From a checkpoint of a small audio captioner.
Model: encoder moe soft, encoder layers 12.
Training: cautious_adamw at rate 0.00097, 2800 steps, batches of 64.
Data: trained on single notes of musical instruments (NSynth), 184686 training examples, 1.0 epochs.
Rows from block 3 of the text decoder of a small audio captioner, named by matrix and row number. Rows with one number belong to one neuron. Each number is 128 + 32 x the weight over its row's rms, rounded and kept within 0 to 255. All counts start at 0. Numbers have three digits each.
After each neuron's rows are labels from the 100 texts, of 14976, where the neuron reaches its highest value: "tokens" is the input token at the peak. Only what is clearly more common there than usual is listed. The data: single notes of musical instruments (NSynth). In brackets: how many of the 100, against the usual share in percent.
# fc1: MLP up (decoder.blocks.3.mlp.fc1.weight, 1024x256), inputs 172-255
# fc2: MLP down (decoder.blocks.3.mlp.fc2.weight, 256x1024, transposed), outputs 172-255

fc1.181:163054101110104109162122177151162098157043073111206061132135154096115134115162095113141076055114116145124121188086122123119137153147145051102119099162097125185069136084179135113137155069151169148154130142114126120132171131127146089109113091143139120168
fc2.181:083095127146148111028114148156130139111105118160114237176163059171151104136105124116095105195089197116123132140212118101139103111109124101175159089142107097114176074143049097133120133122082124141123098126072150180159129176132128098146162135094090103128
tokens: "bass" (30 vs 2.2); "keyboard" (27 vs 1.6); "organ" (17 vs 1.2); "5" (9 vs 0.7)

fc1.42:143133161106133132183158105144156110159035084141117166188138111124114165167143094154157150143134139129071134101106154084068122127094168122119085135114151084174092109123162083154114176137082210159139154112133154102137127135206093139156109124146112141146
fc2.42:141167138094056145125116109106111201195146126111117222130112127111127125097100124152143072109148152142166127113172112158126125145101116104143095100106097098144095109099187122121099164137153048076098153177156101120172113164143129120109149113159115125165
tokens: "f" (60 vs 0.8); "a" (28 vs 0.9)

fc1.331:130108120126120151122167125094153153151114075062180160089140141108115099156133115140057149086145167137130078107168133128144149110084119094158113186112051162137141086113183119145137134121119155184194141147168154151115087155218102140119110155145098126112
fc2.331:200100128106060115130135132150100126066173117134152122121031159121127159165165090089129067110146082096169123137084116103123109150166105129138149127069190079146123080090162115127185169136081132208100159094112140107095112142138161137129126074166153154190
tokens: "electronic" (100 vs 3.7)

fc1.466:073122104195115137128094152151154145112098037121169149125136111091138157119148071106205094120100083118172111181119082104093132140130121134119159136137157115169166073108203123088166133122169103156142146122151171154138140144143127130060126128144143092179
fc2.466:132096125146116175131143106156149106161102136151144083101160132086056078118116116135122144093069074119136113129117118100147112112123101150137113139164123194137134119123188158098151107146155068163079116092130145147181149152129132083115145081067114132118
tokens: "bass" (51 vs 2.2); "flute" (19 vs 0.3); "guitar" (17 vs 1.3)

fc1.15:171119134117169119168158140098079092126100095076114097118136147081144122149118182089135120183176090087147084154112135156097123162139115140137190166102166123166097151119181163107077124119076151096072119055174182109125149136151174132123133120161078170093
fc2.15:150113127124097031119134141121125104101103168112085161130091130171129155167166114115112102093146158091156106134130093160095101138143088096150233114129092135096125088112128020133132205136068201112135144104139171097107092149119157122142169151219111114161
tokens: "electronic" (100 vs 3.7)

fc1.167:092069230158162107119167129142141056154079132114152105173172136089149138161075135074146127139145121108123121137160122120109108146104158188151137156111189133177122143071167197111113114139108117173087199114165149119119021094137147165157062171133092081117
fc2.167:114133085154190136094152159156125142139101120099186196163091170089147101153186128125127081093163109159105123089135107070171134113179100094137165071149155155121133107146108097133082130141133130045117085109146091143117135048126156143163121150091117140106
tokens: "#" (75 vs 4.2)

fc1.367:096044107127137152137111118078153146108149078075155115131176230111152147151122111149066158099158172131156109093158124093151126155064140112199157188133051158144082081102180165123078089099123189133188087138167138159143094158200117143142098184151153158115
fc2.367:190152117131064107125182148157079113081159140134114118112071140128122120161166108073120068159167084118202101090093105124096162181190120093154173086091148144127165137061151106166160173159097143193105157112102124122123129123166172131150142155178092163182
tokens: "electronic" (100 vs 3.7)

fc1.320:124093123171090184100140123130156202155130150158208142172132110179143104093115157170106166040105125171109162134134182088125148065146159115118130102115074113132070123148106153139065122077157066080169109152146176135142136129100135098117087130044105100153
fc2.320:168140122155147169136159157128144126135103113158182161188172094114143108134141125059156147100166110101091144114152138150115101122136129161172176099122114151182119174149103073130137099131112125119113090153172150133148118141108118089104145146125026149115
tokens: "synth" (85 vs 0.3); "acoustic" (15 vs 3.3)

fc1.520:123090157159141081143143145118164108174117133113171170141140136122107162139104106112072105099128099155152136149117161095066092171107142119151125094149167094148073150085156129125132152117068121124179157136151177124126083171211140156158125121151204124206
fc2.520:137127175136133096114119125136105163115197141098130095110089092141149128121118152135123121173136117105095131093169130096171115126090120144137116201107168110115159166160124145139120133157156149154141201168095092190145147144104090175155114113110183116115
tokens: "a" (100 vs 0.9)

fc1.277:063085119156139181162110051128172162137163130168152116119127101102166106093083152116175127111071088134077152145146085090127131089126175095135126067143079103166081186133129178131105092083133092090131101133165177107142126128080127132131115138109112093162
fc2.277:182101130162103183123161119100102129075094111147157139177198060187103104124179111089155158116198115085123106122138122116130046127118121138094177178116154146146156195157057088128123075197115099179142100179153084104145151132106105115083120103144071135095
tokens: "a" (56 vs 0.9); "127" (25 vs 2.1); "100" (9 vs 2)

fc1.276:127106196173157120089133179076114090129095175125097115172180148159176154130096147131158161117151079112102111135138122096110108123123107216115164160121170134136112095095166162121128143174112147179085165130185156154057082075159114168147041148158145078097
fc2.276:116123124132196109129078168111165090156106130148165143166053121093127156132150142108102107104141122159125133090117128075130122178130125092133113107076166112124144089117083117129110158152114095074137128115130122170157152083102134131147114145076120190145
tokens: "<end>" (100 vs 10.1)

fc1.719:212177187127194128137119169118193106158106137182115173083170118114114126169097114101137161122139098148145128152084157126105095147128143162136148122107136095120100182083156139138139134177140120123145166136191135101086105125222131154138125105162149047113
fc2.719:139110131122076134129158073177130166154087116186148175117090162133154147145099081154161145121133161161142137097086160081151087119094133122106073165156075116158133135137146098131107074109141118056167087168125167121127213099121064119089141159156141133130
tokens: "g" (100 vs 0.8)

fc1.452:097073102108136184077178158120129099125105080093180142092129161097170146178152123084177107125127067125141102137163092153129131152079123123094101173108127167170072130113134166094071125157114152172054153109136164090143136103113133162119130113139094125117
fc2.452:156118106088112159141105150149150083123111162088133163132129108202153112166159065154094173133147129107093122116162150097136125168107120149141206150171120131071134114147131069132164202104108123096147109109166163113101114208121146048168173160124119153121
tokens: "50" (26 vs 2); "#" (23 vs 4.2); "25" (19 vs 1.9); "synth" (9 vs 0.3)

fc1.744:107085128161128172099131117157106149134166078151138143172167123169162149182117163091143114133078126079176098134130116185136132139118157106162159139117158120128114100181146199160104164120117147118113136103154145144164131096119110122141119151074158116147
fc2.744:125152144153096161104140128126097125129113159160118148101156114124099133099127155064112160194168088152142118110136148142138136137154167181138135134100176144132061147145154170146109067151137166163099129082087174122126180114163112110136160118143114137104
tokens: "synth" (98 vs 0.3)

fc1.117:092109147172189175126129141124145214192133047086162150163144146122155204169107161137135154126080143109133067189181137111120170114129168123176110106175107106114113109156132183103052132150125132128182117121217120112120117102128167119173081134126194092139
fc2.117:169094159181080150147181143085133090124100078170195102160108081107137121111114126092174136098145132137086143184147189111112101129146096166134188086041133144164155186132118103102160108162104068175111159074141194208141133159153106114160142128145086100120
tokens: "synth" (92 vs 0.3); "acoustic" (8 vs 3.3)

fc1.24:115138165204186136185118159106148111135106102192119154116158095164175124149114120133120161122139133188132148144110159114075144131092136157108087202136129107134137154117182193064190120128087081122192106148170091147120100131177160143127096110162164058118
fc2.24:143112110138126173137178099164146169158110068157139127120057176122141144121065093150110110093030160148050115091103179108160130122103109062117135130098099156174166112113140144160178125135131121123123143089098179152133200047082088146163149110179118123060
tokens: "bass" (43 vs 2.2); "3" (12 vs 0.7); "g3" (11 vs 0.2); "lead" (8 vs 0.3)

fc1.518:163121110105133140124134133071182142188127159180137189115110119173099123133055118117150124117174083095121152120156191092109122166041179109171142137117109086105065117136187157135086180137081125060153132175139121117098118173188103150150105128121075086104
fc2.518:110110116171121102086187076108147166167215173114131199122189085145095147180102102109114109126148117105145147146085151122119116136078152150168137112107098090146083129107113122131118114135074103099145138188136140107162111203144112127139147116180126098122
tokens: "f" (59 vs 0.8); "g" (32 vs 0.8); "a" (9 vs 0.9)

fc1.111:133115158168132160097121201132156098150084067134126125103161105104134102139103141117193157117101122108171140089140141157158092119110140095158139107132141135122125160107219184148141152167121167188112180091131109131123151167138136092087123132145091057145
fc2.111:162141186168095155135046140159119145133122142173096154128105134110085121159064103079128115087112126123106146094129135105165144128157121140127168108149138211112096082121119117089148105117150140112104076190092143078211175103096094120118147077144085173118
tokens: "bass" (46 vs 2.2); "brass" (17 vs 0.6); "keyboard" (16 vs 1.6); "guitar" (11 vs 1.3)

fc1.545:077121163115136135118098121082150092151120124080158123160131122159128148190114137077128073137100135073168102195164143126123134149103133140134114169115132160162129044117145191117129154105108088131097159082104184137149100158144142138170152130130174096155
fc2.545:113110124152101184135152109134135127118066140158126125119150174203095168158126147062139183139117084077106142175145153128154123119069183136131199121148097143162141062160134141119148129165106112163153054108127119097141104175098145120181107096124101106116
tokens: "," (100 vs 20.3)

fc1.68:126145116165168146147096094074117118081086058112082104170071129130126139133131122108185143145156164141119101151099134164099113087172101129073122163100123072096147174154133194154160159093138208131163140073155178112126085123188173140110148187123175061132
fc2.68:140085155163123144084118170138102106111073194112129114115136123181125134132121045094129127128111149086062119098155107111111143127117109000149171163124129182184180112112162152083133213173112112165151121154110153154086138133139130109131099082104095184060
tokens: "velocity" (92 vs 10.1)

fc1.490:133131213176161140140177138143164131173150093113142157163205103112186155100126188099113140144150077117119126114122166085097105128087158173180105117117147121168095129108151159121108118132122092074098188123176132063115132119183121150126120071169134056163
fc2.490:128114154127129121122168167194092099079150131132192189136090163060143117137133142104103153112083151099123126102074119138165086124163200118137147124140204141119111106111129039153095128109156148061143127141154113120122135017118142139106120123100109111191
tokens: "#" (82 vs 4.2); "g" (18 vs 0.8)

fc1.64:128116115124151163136126208132155173155132000129145116115082180127138102144104195150069140142138129168080107127155153146144107092059115136079090178132119136145123125156179137131071080104105122177139126086123163117143105126207116137166065135095107124115
fc2.64:164149111119071079094134141073208082194129166193163125162054126160156174174144118086084069153154147113136130084136181106095140128167150133203133173046143089079171142101122102123153188154110113133103120159103184092108139162172162154145109118182117148078
tokens: "50" (53 vs 2); "25" (39 vs 1.9)

fc1.746:175096151143102091169142189143204168192135072133152119128157119140164197146105121088145106053125130165169121162128123137124127131142138108096116152159134116196153102106108125139149108144179139173153115114150102099103111101113170095105104119185180109217
fc2.746:127121147165121147162167103217124114132096099108135109100047194131120158081106176142110085136096147154130123132108110083141090121137127157094113153219178109126097100144190112143161135148143149135109166165148104170101185107178119080090131072115146109120
tokens: "#" (100 vs 4.2)

fc1.572:111106147123084096105106136126146176138139154119156136166111074135143186134106166103097119081162112139184115159105139131118166169098137106108124101146135098184122094124121125127134128148099165147155159150150141117148125129097120141145101127162198114233
fc2.572:126120134106147149115093164112116063127133150103094114108103143110169143095124180115131093103118163083133164134146111113158081132142117203142127143104165113089145140150094191148136121124168148151137164195113041157122147058095114167078110132099172160057
tokens: "," (100 vs 20.3)

fc1.677:180132119100138144153103162108151112150109170162152130120105121126091137228104141110096140094176082124118177166106203112110083116100154125190114113121150068100128130098166112124102160143048139141167130131125153123121186173198181147145137120145107102164
fc2.677:134206144127032105156181144161136140163184174135124218113118081112086173075141077117085149110178118148095149105093113083171121140115153113152155076045089096140089110104143120101106123075112097100163121165137143068108129123138093101115115167161143079147
tokens: "g" (98 vs 0.8)

fc1.742:124114166134084126131087190100215113114125096170166104143148051134140109132106101123142181081089107180131079137114111111133167140117150110124139148100113131144079195126123123141148144102132137116170114142175145147131114141125104126136080122128139067156
fc2.742:174128123147080130093128160147100132129093160111111151144091158105099154169140163123129075109178095075107111098146167103127093107157106150144179104159141077090181076117108110145150164121103208161131098090121181141148140135143139131168162074110115171138
tokens: "a4" (59 vs 0.1); "a3" (9 vs 0.2); "4" (9 vs 0.7)

fc1.679:134137171124116148078125119073176085157057143155174133137149149187150090131113113064090166057146096079091140149109148163099120145077127111190146184151176105121118160083192117117073195180105148150160107113120134172086139187150121050157143091118093108123
fc2.679:138149105072149095123139163133141128125204158162122196152126121172120156111092101110112118132189114101089101100180090113154100125109173189108187120151073083188096099127108103092079175100122065122151143105154179082111075107132117153117106190099056131146
tokens: "50" (28 vs 2); "25" (26 vs 1.9); "75" (22 vs 2); "100" (13 vs 2)

fc1.116:114136136057133095079192112103147125085151069137191182157135150115116183211149102092115184120139160168101051123153127128127118179084173167119139168128066147117095158140111125068130125133154145152137118085136146058098082164188142143085077154184137123102
fc2.116:128081117095072111063105136095084126117145114079148118144104083167147159156193047144099128111139147112117121104134198108160103133129120109128108159098080134108117113138075111165123135158107168144144167141152094076062100157159110133117089108190121144143
tokens: "electronic" (100 vs 3.7)

fc1.692:115037120129107138117157114138125101115110156119160130168115113140125130139146121099147154107133123108176151146147141142126165136113107106169132105135112151195130123165112124118106159117076163184169110117134145145144152190109142074148155113134174155155
fc2.692:071148147134184130115149141092109142106151097079112162128137132154164126119129130147123132163134154137138118117170151152123145154135091176108093133094164183056143126123060121126090101153156112167113149118162126171125109107155114145129145180093196105137
tokens: "," (100 vs 20.3)

fc1.83:126153135160162153127124072081145146110107192167122191131155182094115125192093107129109137102141060195099161162167187130120180143111095137141108119104194074129120128115142137057087126082113140131103136099092134151192147233217115105101150128085132153134
fc2.83:061125119114027096083145131141115181135134129123127133107104083086109141129100140105117110101121143126202187095103138132112081140085146137150100132117092073077148160067155153115106109129149107144210131189122096085115097126067132095135138168183172129130
tokens: "f" (76 vs 0.8); "c" (12 vs 0.8)

fc1.271:103147143141118088154156159128133144092118073166149176196197142116099148134123131137115135100117120204127082137121109145091123104084155119101109168182166131143118165135139181185170115101176137132155149140134171119113164178168174146095154092139153125204
fc2.271:183112156153111104011137122145122133110110079142120078123067057080157080182128125181082048110180132110095136045148147061149113111171144178156137126114167065124129095095113111116151170125136175157120165075178165133164133142125148134163121116104159089127
tokens: "bass" (54 vs 2.2); "lead" (10 vs 0.3); "reed" (10 vs 0.4); "flute" (7 vs 0.3)

fc1.615:108062150138117133123119110103141137154099089092176126192136129157137162123086190087100105130087106080178084142197115128140142150119148127151111102120169118173119101108160172113167171076128133179128136149139126142122117129141143127153147121104182082134
fc2.615:114146139160099198129145133113111127100074158170081149097113127201092101149153115119103148163134160127099161119191153122128151101056100169136134109160138158138219079114173144086190096154116086172145095087126145142139131107131093139126148038164110145115
tokens: "," (99 vs 20.3)

fc1.735:124124166123159143114095126134134089112125089158162127121118127147159149143116130101129072094096093121172117115188119104150175139074117129117159178145105120181072103122171182105150171193087141145089147112126191158141137171133098149130117121201159115153
fc2.735:138156142142138154125132152099157131145074140149117121117133103202071100141082104132128145131132112107086140121070147150132174103154038118150163152066165158175098097112152158122146145148113137168145122072132142153138072086088134182234114110125086138063
tokens: "<end>" (100 vs 10.1)

fc1.507:105141163138136130131112126107125134115116100093156109120134116145132173147094133166159073162080127146183093142138142111123157191135088137128090153144151168133133135104138094101160151164140127126107149129130150139102076121130144153151159122114190026156
fc2.507:100123094140141197116140110085156147090090166115126089129097183140095111143119082123136184114095177149064165134101137143157135058123057114180127122085175137153075112133097173089112165110126186131133105073137100165104100090105086105209137141154154082078
tokens: "velocity" (100 vs 10.1)

fc1.462:115161174167121116159129152097176115118139099131174102116141150132085160104136135115121136135106141107160138121180101118114120164163120231169085160116142132124155138118138139115147108119177124156134108095187121111082082100173124123116106110082127041176
fc2.462:133122177151123097090108119130125063136133201118120158159054144119126131130112145074120133108165137110151116096113186147160095143186057122115140067132106125064166101099142127123148151133090136170124053145160171136131160177136140082151133089150017134093
tokens: "string" (100 vs 0.6)

fc1.176:161195149162159124131110140081135149128130137131144172095143175156127107151101109115137185131174111142157174095134199148149144160125152146160141082095086106067135161058137166072133196139121115149151163129084181079086139170210176112120154061171087047137
fc2.176:171111098145112088086152077127177127127146181137134150130136102083120148148112084161113141134163106126090128095088138051116114106108139066118123145090065126141086171120081125075122222154073060068124136166155096118075080097153101147171130097138085143079
tokens: "f" (42 vs 0.8); "c" (26 vs 0.8); "a" (18 vs 0.9); "g" (14 vs 0.8)

fc1.309:125168112156132113191114073159153170133154174140134175123163120175106187160113121129175062148155109055140147144119119134099135177118124154134193181119124161127125116119129135148080094155090095118109150130097166118104125160193168121102160085077113080148
fc2.309:154113153105098140140210098116153115159119150157130195052133153155112140101135155098135133099117061146135144147095141076110088134122174098141153175153113123123113136105160129088122149152161095081152087108127123087109116142106111131104096140140059120147
tokens: "a" (89 vs 0.9); "g" (11 vs 0.8)

fc1.487:140138131161103151111141039162148141075101104161083136112128159080098152137108148134119145107171136135104157164124159110128138176161118117161169177180154075147077131141102109160117109126112136128102128150088115123119149096099153120148130122156117092104
fc2.487:136163091154123124130113122121124127138130182109112194089131102159171087080111130085115108167189145151122102123115205100136117094135164139132108147141154110111149113124056132143111124156125126138138090149168124158084110131129073098132181091180108094125
tokens: "g" (91 vs 0.8); "d" (8 vs 0.8)

fc1.656:125076102117130116145149142112142145117087092087214077203142143151159125134089102074130074114075135067077117151151149161118192134156097080181178124143103138180122094108152181117149185109072158116135087114130185123101160184137150099184153109154155112179
fc2.656:102141099107216143111125110084159141128119092128112170154107104107250124179117138102117110134172116058077129096174197156127060135077104112124129107142156072073128128115083142077072180106064180165120123094144167140097107141122144125141095125081115127098
tokens: "50" (28 vs 2); "25" (20 vs 1.9); "75" (7 vs 2)

fc1.683:139105141100120130116136134125168105161139087156145169149157097127150078154154132129163096099101138149100138126131149098120149133089081178154103103163174159165099077167118115108163176169095119120110060151083168145165125149136091145148192113121098143129
fc2.683:142191139060148106193064102109131181108147117109120087153160156133129066039099162167086149154125169092153166173107104164141174110083159119115142119135114131144120112169188130135109111161133094138143122107082102130144132156129128070085118126152168146119
tokens: "bass" (27 vs 2.2); "<end>" (27 vs 10.1); "mallet" (13 vs 1.1); "g2" (8 vs 0.1)

fc1.114:097096136106122119181142117108160105068109064130139109063091175162137131141099101081141133109061133118110131106141153115095171127134187094113126140156113234179080144156110188092090134152128127140127143086130135108098058132124129137122104130135113117120
fc2.114:122086103136171130116118122054189124123100149121192156145131130147130113210113083092107134149134148118092107102084156131163138128118085088152134161100124159146067137126086106055151195102100127161095144088165127125072116116096120101156159089120095096109
tokens: "velocity" (100 vs 10.1)

fc1.522:148131137157124074161111178125209109134095105145127130092187084133133071108118135103195157118104116160218088158130086076125127162135165154106187145114106107151113123097173131091180123124155076103124133159206162137142123164182145105098158073152064043165
fc2.522:138106199095093102129141078152102147145125138106152114146129095068094132165130080129139052112126116115100151122104203096100122168111185090134080148102134148156175148115082102125153119180086087147118103130145110192161129133134143144159149140160145154118
tokens: "f5" (29 vs 0.1); "g3" (16 vs 0.2); "keyboard" (10 vs 1.6); "bass" (7 vs 2.2)

fc1.559:131098103123101096135158145110146134167098132114232122076141159138137161131152122136050150031153172143103128139107131105137104174124140074176132132129138195140119159126137094157112149099097149174224121128130123113101102131183128134151087117227149146163
fc2.559:169132138110104120153112132126161083122126124158123096114149155170121144115129180092132137165129130169187172133162105088088158109234128126119065129087135039111160135118101116148163171147126081213110221166113147157105140089108134157133124048101136129143
tokens: "electronic" (56 vs 3.7); "organ" (30 vs 1.2); "a4" (10 vs 0.1)

fc1.504:173154192151164098127127168070119084110091049137109124187178121129155105121143133136126191131116074172116038110130121088113087099136147167111112181094152091147114168106167133104179102135127148186160105192200183128106036104164182182133099099137154051137
fc2.504:115104132078152138116129106155089158106113104147150165149024154138123135123138121121097129132047131151157137088116110075190109103162127112112116072120170124152173148118087048146175203125114101141106153148085125156082161068161127099106115155090093175136
tokens: "#" (47 vs 4.2); "3" (39 vs 0.7)

fc1.485:105091091153142142210150102150159095117081120098129109114156107109112145100136148110139147166046097152200139123132132143135139173115094101125153088126124094135140145172137116109145182118177139159118124154181128140098186156106155131085154085126129100158
fc2.485:121162131065102173085089200169158106068141200175123189083143118114110115134154122082176099180066093093079115127135111153148171105119137193137122137141170138154142147138156114127108109135158143174128116058114174162165114126123149049101134111137100112136
tokens: "bass" (45 vs 2.2); "keyboard" (19 vs 1.6); "mallet" (18 vs 1.1); "5" (14 vs 0.7)

fc1.264:152069105146110164065135156149132131153111082140203165102181071137142145172128130112131120069073120157130104211088137191116131095114135101171150177149142105200115101135145166142102125125150115103134135107143152168117119129165114095096112145125167110162
fc2.264:156080120173120153077139120190117043159117140136120115088114053087160125147117161104154114180144122092148134149165174153156094146127069147146139172178178101129134088154168163151087125113109096149115170134140145165132119152130154118108147099135154122077
tokens: "synth" (41 vs 0.3); "bass" (28 vs 2.2); "a6" (11 vs 0.1); "mallet" (7 vs 1.1)

fc1.467:086080141144130107175077155122189137090130061070168132147101141183165132145115120086127136135091153109139114161124119161139156163162097113139130145129122196157111152173083152070130155134117137168154154083120148119151125161124143141113137121152193113149
fc2.467:071132110111149162126123102057133130132110139092103094091095121150126113145124174143124141145129175091116122155175107129106129146195076115103129124091098118103127160118110138066116142105064107145106136107145076170087121105147047109200143167138154124062
tokens: "velocity" (90 vs 10.1)

fc1.69:060101160171136165119104098153093159172142131157143159165145115124165198176142136089154100111055126065107155147167137134123140093102159116123121173183123099113151123125146153164078118164109090064124115048139134134130149172142108066128172138063142122132
fc2.69:143163114135125206123156140097091132155157138124150164068187121118152149057139134081144149077153113117098135140112155144100130123121210174119150162134174118112072172138187180143114094097185133073137154162127197105138161100149097143069118133202116131149
tokens: "synth" (65 vs 0.3)

fc1.389:107092174146155156100139196155121160094085151115206110101140153103118095219154108142216104116088159156141123164135154157134076131100166091163190157130098085146134124151148110164107128132174094077116125176118126131128089150112107086112177121110139103180
fc2.389:134153150067085090128150151199122120019106096162148145107132090183165123101140120096089176110140101152123137139082160110161100102136175136066149104150164195094099135128147160153160129188158145156143109121171152101088107127136120157131135132131133142134
tokens: "synth" (100 vs 0.3)

fc1.562:134141200148176160148125106100112094095133196150113178131154136139101158174098121124159159142118062113150165068168205104114113147114115208142127142107137119132134094164178187121135139179103118171105163145151137148077042173201149154158096130100148103107
fc2.562:124104114145084103102102126121116092109172199147014146150109098188117123112143090115061140235110131141204135155146142147129140152041127097114113048079097083132171126130112123101112162155111063179149119192087094123102136148123122128179105137147114133062
tokens: "g" (85 vs 0.8)

fc1.266:136054124190182166161124182111133132122086106071102116147202124141094114100136122116189094157074131080192104119175112130111138156137105155128144170119111136167157112167186180117138167092126121164102141128149179124183116173150147121086131105102107085113
fc2.266:080099154108070063137138113178115129159086166129126165087124113186097073150199106078142108145181117130192131136138139130112110177126116100155192100174111142095195100128152098136214181124080137154134072093087143175159153154120172106187162093156107114145
tokens: "keyboard" (100 vs 1.6)

fc1.343:168159083143143174209101111091189139101106081078179083114118136145145132193076114131145156149104155160108099111113117170113112126170083128117117169089102118081115143127111157105147133176113164135132123078115179092109135121168169120116138112156171072100
fc2.343:112098128137131173143143116113182091148086121143158097118104148144130104205119064128141117125110170100070152111094140134118131164125082078138128112095126146129077142093122147027132143143037115136135093116148133137068113113127139137167125123160177131095
tokens: "velocity" (100 vs 10.1)

fc1.283:133146135133083130189114173125102117134133116077139121132162165097116124159120159130147140130108182149130130156108083219123162162112096152165166138163149138159158071128135127168180163145166158154083159118110097146097137129146189102108117101127135096206
fc2.283:111162089124105142112185194141132101098124141209127132101140078131130154111205072125138164128148128187164142165182111073042074151141148151082104079096103131116111093096189094063136137098104114189168160147154151107118107178149128150117094074138121113137
tokens: "string" (62 vs 0.6); "2" (9 vs 0.6); "1" (8 vs 0.5)

fc1.385:110111107161137156148138141102177157149115144121120107060163142164189134179132148150166116153167108149126118162158147128128180146151146093103117104173055087129086073177163151161089191083086096140144200126144107079098111172180162092162120150148174039160
fc2.385:167139101106090077176178074114107151167151185182127121125127069120095097121145084116148209088105150168140109094130138101102191121104126131076138089084101118168104145166095142157148124136140150101141127168125140156168148171125108145120126061147112158127
tokens: "a" (48 vs 0.9); "acoustic" (42 vs 3.3)

fc1.634:139098161159164170080170108134151129155117147130128163134195143111159123174115121099161127128106077101108082120143150114130080158104132186185114110083155160162076124107147162151099146159137153113089164130131150090102098116113109100095111143088149097123
fc2.634:189173121150152173067167085125101128121156132135188136104182139136093127170158147144087166097077111113119144143125164062154127101157113122147115161146151149083095112140108130115129072123135182065131113111094130112158157067122128085164116161119131121087
tokens: "#" (96 vs 4.2)

fc1.523:105102183202162127170171133155147069112096128122160086135123145126171164128104125049156090121141112083090094140145146141107123121146134167125174164138166174162096079112140156129100097175138097148126103082153122138098073124132149172124111152146117072168
fc2.523:169172147113169150118191122148108133114124086083144170105085174163129134133148123107131098119098115126081115138145112027152111105129181116101159111169139161103113091123086136150062177154132117101118142110127075106120142071116144132146147104047115127174
tokens: "#" (100 vs 4.2)

fc1.378:139112133157152114142132174076147091123087106080160123140123144118153135165152116082169137134167151105144134169165099140116126127162135158162184184118164118125088125116172110141168155181118190172104173167135117154128040133146151119095123138173164100196
fc2.378:210157135126150139156094162180132119151120107125164156195088139126151151132157161081137098108164078171073100126107120052097072109139141134057111062156150093109109090150140116142136122139148060148124096133169112155139162099119107090140132101052071172144
tokens: "<end>" (96 vs 10.1)

fc1.241:099075154122178144116105108089114119123097101086109127139172181144146201194119122120133093117142103048125115155159161113082129156068146130179098192103131160138170102155187188121102172113067146164117090082129137100109059157145131116149126179134143152121
fc2.241:137117101075122157157165154105110144126103137137140101136158174194135131113149177053118139158172131124110130189149140114157132052072148056146164120171122097102177079106144128148149134117106173156114135082122145076123167166114155116144136124150075139158
tokens: "50" (39 vs 2); "25" (30 vs 1.9); "75" (21 vs 2); "100" (7 vs 2)

fc1.237:117039160100142116125137140145100130060042085113179111180167128115108141114160137065164096072105089119208090180111083166129130154108144111167150120137134151190104133120184148146191180103147113128101111121144192179176169154143108115084139091113152153194
fc2.237:055128149139173095071127167154153109131151121117117213126125113181136090179133106123149096185167167130113106117168098135150079155093111141103136122147144158114124118130052068155071127121060146149121114125104147122166106182123160074125154150079161136133
tokens: "keyboard" (48 vs 1.6); "guitar" (17 vs 1.3); "a5" (12 vs 0.1); "5" (8 vs 0.7)

fc1.300:091153129141141176166146163128153106157123066128168076122138164145114136087089105157125121098119195122136144119130148165120137144152132163151155170142149105118122127083106113150169129163164187126139171134157131075124088119171151092052096120150106135160
fc2.300:099101141082076116146156144107141101153167115164134185130171114115119161132117113112165104125138095126135121139107141099109169101164096182077099070090117078116174083144113138153118169123082055168138133161109119205137161183156108088084131097139068145122
tokens: "string" (66 vs 0.6); "vocal" (13 vs 0.5); "reed" (7 vs 0.4); "keyboard" (7 vs 1.6)

fc1.36:082083130128088182108133157168124162135108103123151160132163121141152093130145093112161196151144127085103155171159119146104052110138128126176129093142134047105086147134150206160105060144133130111155090157100112184102113103188103082125076172090170161140
fc2.36:147125107162116082126134121180099113143134134148124176165064166161159156143106119096153110110109128124130152168136118099077081153179119180092164095136093076112153133159146139099100080118122165136150113130096156092126125135164166064126100136130073154174
tokens: "synth" (100 vs 0.3)

fc1.153:156172137135129140110110112140179116150135155166175141094179126120095094204082151134078122073208126137109165110147183091143122124102117163175135150106084106102098136114149119154107185123065147114169129138083153168095095173204088119144150142114101155094
fc2.153:175148184107091119103132120095151129150145186166072172148134169106153193147108096124084102156155061062163115115072133111102157138101130110141118138034162060088109175135141104164102158153110141191096095157104149075080118087196130179105119130202106086086
tokens: "f" (63 vs 0.8); "g" (34 vs 0.8)

fc1.129:116097080143164165109137130119140096155076051107160149103156173123142102110113098163104157081149132154142080077134135062136092120108140098233170146133073151157066103139166122128130109059148167098199072143187147159134139175124105129122098195113105104079
fc2.129:228132125153110138141107115126075120177093190104116095115113159089152135208114129085105090156132110106176125129125111159111155141162106084181118137123153131110156115128173170161131180130089105135137166116104139119091109083200107123156131086117127161128
tokens: "electronic" (99 vs 3.7)